config = dict(
    arch='caformer',
    model='self-supervised image encoder',
    dataset='microscope photos of single blood and bone marrow cells',
    train_examples=97085,
    image_size=48,
    crop_scale_min=0.2,
    horizontal_flip=True,
    color_jitter=0.4,
    method='vicreg',
    norm='layernorm',
    norm_position='pre',
    activation='quick_gelu',
    mlp_ratio=4,
    head_dim=64,
    fused_qkv=False,
    qk_norm=False,
    parallel_block=False,
    inner_norm=False,
    patch_size=[2, 2],
    depths=[2, 3, 4, 2],
    widths=[48, 96, 192, 384],
    kernel_size=7,
    projector_hidden=1024,
    projector_out=1024,
    projector_hidden_layers=1,
    init='torch_default',
    residual_init='none',
    optimizer='adamw',
    lr=0.0012,
    beta1=0.9,
    beta2=0.999,
    eps=1e-06,
    grad_clip=5.0,
    adaptive_grad_clip=0.02,
    ema_decay=0.99,
    steps=6800,
    batch_size=256,
    epochs=17.9,
    lr_schedule='linear',
    final_lr_fraction=0.05,
    warmup_steps=680,
    weight_decay=0.0,
)
Rows from block 3 of a small self-supervised image encoder, named by matrix and row number. Rows with one number belong to one neuron. Each number is 128 + 24 x the weight over its row's rms, rounded and kept within 0 to 255. All counts start at 0. Numbers have three digits each.
After each neuron's rows are labels from the 100 images, of 14848, where the neuron reaches its highest value: "responds to" is what is common among them; "colour at peak" is the nearest of a few named colours to the mean colour under the peak. Only what is clearly more common there than usual is listed. The data: microscope photos of single blood and bone marrow cells. In brackets: how many of the 100, against the usual share in percent.
# fc1: MLP up (model.blocks.3.mlp.fc1.weight, 384x96), inputs 0-95
# fc2: MLP down (model.blocks.3.mlp.fc2.weight, 96x384, transposed), outputs 0-95

fc1.283:155174138149150127131134083108099146169114121186142116154141097141104090132102164159140135121106112165110120114140160143108122124135139105092106160145108106106131154126123114184106166124109097142145097128162139153112127122125129170126082143077135154105154084144111133140121173143149132143
fc2.283:121127135151170152161112103082139117161102159121130106092128127170149101124117133190129112104111138140153184155147158143104130155133125112092114121111115147096113109124078157075116111153121123142110151134112137156148124111089099154098141134133148125105148188113120115160107144118088139116
responds to: cell type: erythroblast (41 vs 14.3)
colour at peak: purple (78 vs 20.1)

fc1.332:141110134106143105139116079115131121133158158103135127153144084127164083121089101149123147126116086167103132116144116147146121157172142095119127162153107165173172127121099157163094083124111116120116115133135148156161152153117129136107127127143171147157108107149115098172157152117104159120
fc2.332:155118125138109134115106130137101139136107138129144166149071138166145143127146125120136180162127116100166135118075084116115168099149079118120140093111079108133127149108138096147137114134153118150133091129173103127124121102129117118144094122111149097113172143153107182088088143135113142147
responds to: cell type: erythroblast (45 vs 14.3)
colour at peak: blue (48 vs 9.8); black (42 vs 1.4)

fc1.9:100120145127153131150135135156085099114117113112110128117135145166103134159122121083154128139173138114117080154139132109128135113167111156111103115132121139114141109126156152138176088095099089094137101160103088149109158112190114125135113164116136152120139148103144125097106117108084141185
fc2.9:151179122174108140095119137092141168171140134125141122155139109116163138111100111157129105135089110149121161142120120117106125137093133130080129152110129137126121148129116111165082095129150141166148129116102159112162115111094122094134168111105111133045093128165112157138140109139127104123
responds to: cell type: lymphocyte (42 vs 15.2)
colour at peak: blue (51 vs 9.8)

fc1.335:119096103125139104079140129143117129117122115155125100163113123086125147133149143105133139148118171105061128108179169161094144160165101141124116118153129151101110123084099152106107097135122108097129150144154113144169147125110146165156156159116139122123108099118149141098131099155082133098
fc2.335:104102103145152082100151147136116150146133106120141179123145114137142076106145099119116146099108151102125136124168085093141140101085136114078129151137110142098158148128127119111151169101167148140155115160140110138161108149106112120123114081096107134137107144121146129152122087111129194125
responds to: cell type: erythroblast (40 vs 14.3)
colour at peak: grey (44 vs 22)

fc1.42:103142137094170114115124091136138144136125134098106135152136137157154136167108140101096132127138152176101158134155142140115111090154128139119119158148168144130144110097151085146163156108119096071110117092114140149146110087169124103110150175119084123152101102101099108149129099151103129119
fc2.42:129152136108150114132094082133126141125109124153146126113149094124152105139090101127147103068112119161127179136185191101171143152106142115119117151126158165132096125118083125102145153139137090121126130137086128163159149118129135155145130128128096148119153148082153106126143167124114144134
responds to: cell type: erythroblast (37 vs 14.3)
colour at peak: black (65 vs 1.4)

fc1.251:145119143137171119096104086084107147107094091139180139120127123135156125156135113121150131122114150159118146089131119088105151121111126127083108156150161143162170146140101079129141168103087098105121117181137161153126146145128136141129129158130158135112124091151147104157161143141114152101
fc2.251:162163118157122106143124120156111161159126136108140160117106165131104126144190150114081142147126164106149085090107106110096133131163107102151098132083106123144137108141149142117111142111117170119124135111145117145109125154119089155119095194087152152107152144151142145139107126110165110126
responds to: cell type: erythroblast (50 vs 14.3)
colour at peak: black (78 vs 1.4)

fc1.38:109139177101133143104120146108170159156116136120151151143152164146105179076110125147141115135139149154132155118171111097141159091127147132140127172129139124074141130099121127098103144120149155124120121084112156086148165102160139128126125143101116088131121113106084122098079112106153112128
fc2.38:096116098096149147143108104138119111089137141112136071108136139098122156198133122137158134140118139121133065100092129135145164137121079160126110083096122101142163079162130109133130124132097133128099100144102146102127154123120104107103085128167145148130128150115151131131162116122158135107
responds to: cell type: lymphocyte (51 vs 15.2)
colour at peak: blue (39 vs 9.8)

fc1.123:115091126114165097097097143153097112132089118121159124084143148162102170150140108108160157127173113140113165090151132105106084160130128096167083143116129092146116103141146104137152121137127111131134102116152159163123078091135128116109122121143123126088111100122123117124162152151101154101
fc2.123:140105139105131152132132152140116152104074106123145116090138125126110108111116126131140108139125171166169093113161147100145127100122115123149121141104173142139106099134147179137115159109169154092115141156142112156143095127128161077169129159147105142168107147132147105149139093077082126139
responds to: cell type: erythroblast (71 vs 14.3)
colour at peak: black (85 vs 1.4)

fc1.210:119105150153125099155102071110119112134093160157140169124137128164175128156122107121113186117143117119110147125127161136126093114108111111163145142145133146156182102139118135133127124139134156105116136165170119127095148144138159106136079127135109170124170111123160126134093114084085103135
fc2.210:116109102158125101114124166140092095163128104152140142113141184135134129162162148160104125130076179164137117144126110154096096124130153133161134182136186121157137137163124156133128136140165153102108098121155136146114093140131112117122126126113125089133121097116132089126127126086132098173
responds to: cell type: erythroblast (82 vs 14.3)
colour at peak: black (84 vs 1.4)

fc1.34:149126092120135136110101100117123151126155116098115152135159134121160173142080124104125141115079120101139156117129114121139163168119144144145107099099125148103126131115170127166091134137120107114099142120104169159115113115116172164161074131132142145098152109120112188148149087169148132147
fc2.34:080147161111102139145142138146117108118156105139095108132111145139072119101130136123111159107148172131101150125104129152145056087170148090127167176181125109154111144118138137147145159142092140125129152120133099079123158154122129094141162124105126122144121145150125110147112135159133137152
responds to: smear: peripheral blood (55 vs 16.2)
colour at peak: pink (61 vs 22.9)

fc1.157:123148123086130118127147133125115189106128182135174112098159151108091099121114136097164149081139143160159124076123122101138157138117165090111094136103157148106096103087123128101119134130140160108138161151143109135134099132125131098106138128105151077170141114163145114106118125133115121122
fc2.157:087126111159150120106107109136091178121091118102118181163110106173105157169127141133139140132178113168139072133153117135127168146148134123146129130152137159136099151111158132145143120095123128114054099095137160123112123115125155131155117166121125157126131154123118126148138106102136103150
responds to: cell type: lymphocyte (40 vs 15.2)
colour at peak: purple (65 vs 20.1)

fc1.346:119188159121150087105139126146091144170110171137127144104112117145157094095104118161114132087143122150151154124174122107137149163125115113123113121152103149149159153108095157113097164148146111119144136118116124181129169154083117152152102128127166148113138097135112152125083152131104143125
fc2.346:142086173138192128124120093105161156163108133153163133112160156144138118121120135127168110146137104144123138144124157130159139146096165100127107121107079129132118094145108155083126083121124135128141122136121171091119084085093122094110130131140128141109131149139089151133149161126075145128
responds to: cell type: erythroblast (58 vs 14.3)
colour at peak: black (48 vs 1.4); blue (28 vs 9.8)

fc1.51:096097113113156102098100117161133142133149162143145136151112113161085151148158155118112093090123157131101160173120111153168158156167131119085120146101134145094148134095103169108080159141105156130158120146105099132152112149142086150136138155136151124109144134123117165136147115112108111161
fc2.51:142156134119137091168136114146110142157104115157113106078124153141155097125150174164092111144093136137159106089120149136093116092126135145126123115129126126110142112132149150161178104115164143108154123094147119164186107139117124147145134082101127126150126191083132115124092130138110132146
responds to: cell type: segmented neutrophil (48 vs 20); smear: peripheral blood (44 vs 16.2)
colour at peak: purple (72 vs 20.1)

fc1.154:147119119139123124108145132111116130173144099129102123113127122096094120144105177086107125114120105095076105123129108136116147111123150107097128170166123134137144098133120154140130105142115084102180092148115125148104181112174141114112157160108159141135132144111147104108062108094092147137
fc2.154:189154123119104137127103158145136102137115158120117164162129099095138107143124125146129135113128099109138143152150085078130126149111075119124132123158165142091172150120168113120105101167088120161165095122124133143116156113125143145119089103150109133071111083156137146135146122157121107144
responds to: cell type: blast (27 vs 6.1)
colour at peak: blue (56 vs 9.8)

fc1.271:149178156137113126126149138115133143116096160118174135127145107118165147122083120111125126101142077163177162134155157096149141106127164079087160140099136150163148145158107099130142108098105135149127147116157100168140139142134096140093162095114099120127109120128132100117107112083129131139
fc2.271:138106161175107115114143169138097171168153095121131159128143166151147139097147142107140078125121160104116117131102094106127130130148103141151121158152083144150125101153149150132157143108142133142163154127147110106116142127100080125130156152057175113087096127124112121109101121136127116142
responds to: cell type: erythroblast (47 vs 14.3)
colour at peak: blue (54 vs 9.8)

fc1.339:123103133139126111137104115108145132110071125166103077075106161086167137132092157122123172093172144144139114118120112138148100133141136150156143177152123116093147139124128121136132122118192107096161140167116154114131113101155116143141161111116128138132129127094113159112106127158089095141
fc2.339:157138143148122138136098112115124171125128120110160148160134149129140132102128111132107138125100120137130119102168097136117123113099157106106129113110089157097138131132077106126112145117098141164115086108131162123120151120080145164085140113123157104129118094191102152188085180148103135142
responds to: smear: peripheral blood (52 vs 16.2)
colour at peak: pink (68 vs 22.9)

fc1.223:109117136139127114133102072122097156133138104114191168124163133146119131102084111089136164103137111113128134154174125136140090133155159111154121128149113178148165114149107100136136140102119157104110090137150122128168120113103130154116089151132171125091146113144152146129104151079125155144
fc2.223:146134181145130118111171160146139158166121091135125126104092115149109137141131138157128139164122157146141088069117115119124113119134089140150150137151100127176150119130098152116120130117135151145200149105167085146118136127139080086122127150094132100124134147154128115088141135148145092146
responds to: cell type: erythroblast (38 vs 14.3)
colour at peak: black (70 vs 1.4); blue (29 vs 9.8)

fc1.235:138145157118138100153143105145096141091099104146147162136113165134161104158097150106133127111143109177142157109156166131101150126147143135147095136166135163152112130131144122172159150108091074079097121100124141131131150090131157158135118164138133136122083141156080157129132128147116142105
fc2.235:136150150107176131117129109144154152101104123141146119139115082094145092121113106128125130104128135154144152110162144081162126139131117077108131132141175158120136114075145140125097166106140104116135143200122179134177118105142177131070130110128151142131102100124140143116117144129135120130
responds to: smear: peripheral blood (55 vs 16.2); cell type: segmented neutrophil (42 vs 20); cell type: erythroblast (33 vs 14.3)
colour at peak: blue (41 vs 9.8)

fc1.313:159167122117144116134102097159125107178103164129130152152130174106130080107071083113085115119147101114106152136127155127117112078142126113116122155155128133094146123092108136183160152129110122102119150145115158132124148091158135100130165135121136146122104142081149106135087142141137136144
fc2.313:157123117139156138113154128073132101149138121143155110118152099129103099153113111121156115094161126173107155129135153115152130183120141097128117151146135158119136108093106159089140143109112083129152119185088147160137116145126168158138165111141110163124180119113146089128143125146107113093
responds to: cell type: segmented neutrophil (61 vs 20); smear: peripheral blood (42 vs 16.2)
colour at peak: blue (45 vs 9.8)

fc1.192:103175159107131130079126144140176155103091152129173150137130114136107123096084138100086174119087124160114157110142147100146106077102132125140143137162109128143159105124095106131136128114093133065113127113132107111118119123104121127111146152152151146159134110133151139134080134154108164131
fc2.192:107061152128118093089135163099114162120148100130157131098168122151122104139130095136160129116103125107140136125130112132085164115100080088131100147118101086156165145171116162122159142110167115151131107151167109122122136103114105110156126135096166108087129153139111111133116152138112136140
responds to: cell type: erythroblast (56 vs 14.3)
colour at peak: black (78 vs 1.4)

fc1.181:105097169158157134114162126127135150087112075104113167119130177128131182102107104088132150174128111132159115128109143137130143093098131112146144115084106121109136123096154121107081126105099162097137119100134158103128127120144125123102100110114135147149124099167125146112128079172130101120
fc2.181:104137143119154154137118147100133121156139147124159108126151122171110167099116137134147102121113124100091101151102163141112107097101153130138110149130097110085146141143112151169094094119152114118104125141076163082119084129178181116124138091115120139155162097118086116129135125144133093099
responds to: cell type: blast (26 vs 6.1)
colour at peak: purple (53 vs 20.1)

fc1.380:165145132147157145141124091099121163134082102134146145094165131104154099118132126110154139118143143127110107094121159157108116164104128131126101156091111133143091139132138131171147112189123138077118140100150160120112162133098116164122088132094140132157125072083125144119111142154129147166
fc2.380:137148156108178156150116086126169164148095133146143113106177134154106131111103107155136101114142096146121145102141166133121125129099170112082119125101157151157095107097110131107147161128135122087088133099108161138110137091142171161086131149150138117152129120119110100112095101161139128138
responds to: smear: peripheral blood (50 vs 16.2)
colour at peak: pink (64 vs 22.9)

fc1.121:158111107156147132125094150151102116166117099145126125076089161152139125137145139129113091096159100130145139128165108126104160169152129091133131149099083121125164167145115110154142152160132115128081168099167152143149153152136103117129101164136150115155130117166127115147112163118136095092
fc2.121:131151124128131132149121166110144139164101115156105128116082109114094128115134141159090132124153162142129097113127181164115140096156164114165120142099157142131132115095119178091127149124120153136174161102120122116162152097123072093136110101106116138143160131108120159088119141167086134121
responds to: smear: peripheral blood (51 vs 16.2); cell type: segmented neutrophil (41 vs 20)
colour at peak: blue (38 vs 9.8); black (29 vs 1.4)

fc1.278:147157130151136127115145098149131122171140156151132145092115186132099100155132101079142136155128145135170151102144142149106108105108160144147084108078156146137137153115140142098113128175150121134144150123107130154106094139148102123143103182124105146108139108144141157070140121146091150150
fc2.278:112155159107136141150158124152155130092147112142092093136114105123109100109142158151095124120138170113102118099091152104152128132166179074077135173142163115143117094135150128135148140149124139127144141126119122078162159139129136073126123116135172140135121153144095100125109104170154119122
responds to: smear: peripheral blood (47 vs 16.2)
colour at peak: pink (60 vs 22.9)

fc1.219:101098144153156092147121132159164094107124165126174107138120105143120101101096107114157161105131170114101103159090116093150148102084134122136158128109115131085123104094128127102158141157129107074115118136134109131126110139102136144141160100138151151155150125146159102085135136159144170099
fc2.219:090132125143131090093104100126118150136135058120163199130129124118112129128133087135108100122148116131126159084172123132113169136125112125144082114118138172155135138109104137112085143101122117133156110132138141135174128141149087147137152108122110135105149174129095147106116097150171153143
responds to: cell type: lymphocyte (45 vs 15.2)
colour at peak: grey (57 vs 22)

fc1.258:094118128128158148128092098107104176119112153105150166108150107092119108108153110134137114110130092160135110151161097139135139140155156122160102153157144146134110158119139127132135115105100111120089161161135156137116162121108121177144110158125171155173099139070159116102100126152139104161
fc2.258:144163151104156147143103099131092153139115107177106123109138111176102147148142166117160107135115169115085107086118152152137135111130110089089155076122127147138123148116073144109157119139146158123163119112132103100132086119129186093161111127123133128128129153169117108146113155128122143129
responds to: cell type: segmented neutrophil (60 vs 20); smear: peripheral blood (49 vs 16.2)
colour at peak: purple (54 vs 20.1); blue (32 vs 9.8)

fc1.37:123121121150147096155169128134142119134110179156105095123092124088110135121123144101133111102157109176133155103062166124107109152104146145103108138152154108153148086124130144155157104155113128152119162127163120130138139106102092127162085147110168123106101163115152098098123142159132132143
fc2.37:129099119142137123113105125127123121086071157138140109122088133127144108125125128114146126105123176116119138157137149151124121142134111144151159133174125142133143156120123146130080150169158136105148120142127122118164098145153159177079149144161097084106086177157093163107092131097090144109
responds to: cell type: segmented neutrophil (43 vs 20)
colour at peak: purple (72 vs 20.1)

fc1.36:101141181125128093151102131161130166157118107103130140074133140112127104147121139113111124147128082102136160149137119096080160159122104138149097163113107151117155124148126141135115130105161087098149153113146135123126130118174154093123112186148085118115160104094109155109124098117101117104
fc2.36:137127151121161137153126121104145139127101136135120124131107148123124141094171140100144145126175156178114077149090104149134139100086150148113115133109164155103135183087133093108094127139135134095116180131114158098124158094160115090120129133099127107163134115154092124117092112119171119142
responds to: cell type: erythroblast (46 vs 14.3)
colour at peak: black (94 vs 1.4)

fc1.2:159144129122171123154148138162131130131136153145130144068103125136138124175092105108168173121117143131145134165116130091166091118130084136127130100099096120145149100134120174126146171146100110122101141150120104126114156103134147094156097124099117141158151064139102115095125140134132150096
fc2.2:075139110144146146112121133114151126180109111155105158151113132101123085105165119152113089142123128145118198134124172162160163153125119154113131142130150164132125147121127122086118159128119108145150130130078146111142073132132132128129150137147086123150136142176092087125163110136143133098
responds to: cell type: lymphocyte (37 vs 15.2)
colour at peak: purple (51 vs 20.1)

fc1.164:120121176119151106131124106166149087116106112114123133108103140149143139123099156111151127099156114099132120076152097121144133112161149146085110135131118157133126104145176104119130118137086108102159124174131098148107150130171109099122096127115179160132130133093150136118087138099129147195
fc2.164:183160128154132128112129148126133169147110161099130135151103122145168114118144099141115135163093127129155139131116123107114184135081124103106137140123120132098154186113124110161090096117142145149125090099148160089108136127110144119087146108142105133104107069174129115166106131145148109123
responds to: cell type: lymphocyte (40 vs 15.2)
colour at peak: blue (58 vs 9.8); black (25 vs 1.4)

fc1.240:137100188109124156125119093140119168128092171118128110115151118131126128148113173111141154145147114149124118136147114101121112118104157128135103158100101126152153142136093103121085154149134125146193154181148172128111150073095100123128133105133109150106111146148092139097115118118128147175
fc2.240:111159144098167098118119104164092124140124161097151123107152103127139127167134136127135133069085116139116162127121150105115174159097088139107146127108124145133106097144152114107146152114116109100107130115155139150116180100128122128098160102172093114098109167138132106140117194110140117134
responds to: cell type: artefact (32 vs 9.8)
colour at peak: purple (48 vs 20.1)

fc1.19:188159158130145141104151110140137095152124092137148105095113105140100055114122106149121147107125124097121106140156156155154097153138101096129146135165161144092142144092124168109128153127132133126128129134121131169112156160147124168122141097144119152130101150141108112096097138168077151131
fc2.19:100103163124169139111112117104159098154127144130136151101141176113167134166115135149147118133082087070132121156155110151108191134107155124124143151088111114100116118145167149131107132128084102099101110169110148121133112135098148128095090117162113147114139121140116132129136120122087139166
responds to: smear: peripheral blood (42 vs 16.2)
colour at peak: purple (64 vs 20.1)

fc1.367:147121136120150126114114094179133180158156090150133126106148154122124123114149088120117122114113140135121124102095126131152156158092077102127141105088175132127144156110124138108107133139129151150182148114130116139134150142143149118153070170133093079142150108156127138118145093168081118140
fc2.367:105144102134106131155133129110116078122137139110071104122115107129073133086153173123127107112154174095103150117107150154135131106180157110140147164139140120118100128139145137173146149123113129135145152115097119118149146174154105078152153087082150149124114114150140101156125127162141128118
responds to: smear: peripheral blood (53 vs 16.2)
colour at peak: pink (56 vs 22.9)

fc1.118:128154105112155107118149118093114168137143174157151139127143156133164124146136122130197113105097154128095130111160176086128098140098121084124135153131174142139134090113146153112151080142179142137138112164120117128139123139085154125115124154100107109133130107112136114101160149100097157133
fc2.118:093147114126139123129124109135110119121138108120129123143123101128132106077129140104126161129141137171124156109115131126171120119144153184101122150173148162136102141114116150156107165095136096094128139140138144095139144126170152107091162106143086113202108162150084147104119112171165123117
responds to: cell type: segmented neutrophil (45 vs 20)
colour at peak: purple (63 vs 20.1)

fc1.73:147108154104131132102105104115158159118109116127154165148133169149102129098155114120128120139103143150155138120166142133099115103130179110166119175096158135106097108105088131106164165177106143093141138091159146120162138132103152151140159153144132131107143162143084128117138085095128111144
fc2.73:118149087067140105141105122135103114078138139116147132100158117095124155191109138116135128119136088147131109080126128106130166133142055119176141084139113112151130128136171102161129139171116147137139131136115144108113117140129124133123086136158102108132159120131165133118144088136130160100
responds to: cell type: lymphocyte (52 vs 15.2)
colour at peak: blue (57 vs 9.8); black (39 vs 1.4)

fc1.347:131135099101157147109156093145102113142156117138133135088102083113108106132121133080119154116151145136099137171182170146101140141116098124140087162126167162145104111137152116134161140118165099152167166149132145164169096146111105119147098145109096114136112140146115094124120128168108127114
fc2.347:134100141100149156125109126133139090117114163129106099145157106112131114135136154153165109099146121081101162093120146099134139182142144102105136119110111123143132065135131146098116118101111115121141147181112117170142128099120153127139134105145125185141140181146125159127146112082089171125
responds to: cell type: erythroblast (42 vs 14.3)
colour at peak: purple (44 vs 20.1); blue (31 vs 9.8)

fc1.374:150141103110157108144159107127144162110121088121103132090154137099160126119160099120093129149095150106104127141108106127126115148145093123144094152088155098120106100097126162147138138169155142148106123085153132130106157098116163130137063158158141148177163113140119166142128132130164108145
fc2.374:130185142127154114153118121122133102159087161097092103130125118148110101109154167149102145078137144144127144117085157149110086082141134129102155146149109135132089134135142125157148188153137139113118153118135133118137171147123113115085108138108104082131103150149099109110091126140165109150
responds to: smear: peripheral blood (93 vs 16.2)
colour at peak: pink (89 vs 22.9)

fc1.370:108104088148114115143108128140095161125144109141189125107140165181123114125105097099100117099129149157141128111135148090126138090129157123144127104138137122131184088123091116103155141145138104149102121154190103171135132115101140136103112128149097104147098120116161107100109151083146138145
fc2.370:109081153167113115099167126132095120147164124152106120111112166136093173115084133129090070122107148144135073123139134108110110122128122153165144182152132096165153115138117126116151152135156143136171122087127109148133134144114116120137123118095143103094115123161135131087108140146170106137
responds to: cell type: erythroblast (53 vs 14.3)
colour at peak: black (54 vs 1.4); blue (41 vs 9.8)

fc1.229:149105101107159116122112132131127153133137138161125137133087121167119123134146124090124195131115113146113128122140102079106132143120106130142086094185116148165147106139120104114140145090160131110155134108127113107100179085120111157091153129140128123109165150116168110149100092080104099115
fc2.229:122166147141143157100098091114113112114125119137155118138136140125131173125103105133094091132149118094161054140153105118138150091091169118168113128117128116147115129098112171131143089152131152139122116073138114124099127122157129131149104154125147109122165096135089116167124130124091094172
responds to: cell type: lymphocyte (42 vs 15.2)
colour at peak: black (42 vs 1.4); blue (37 vs 9.8)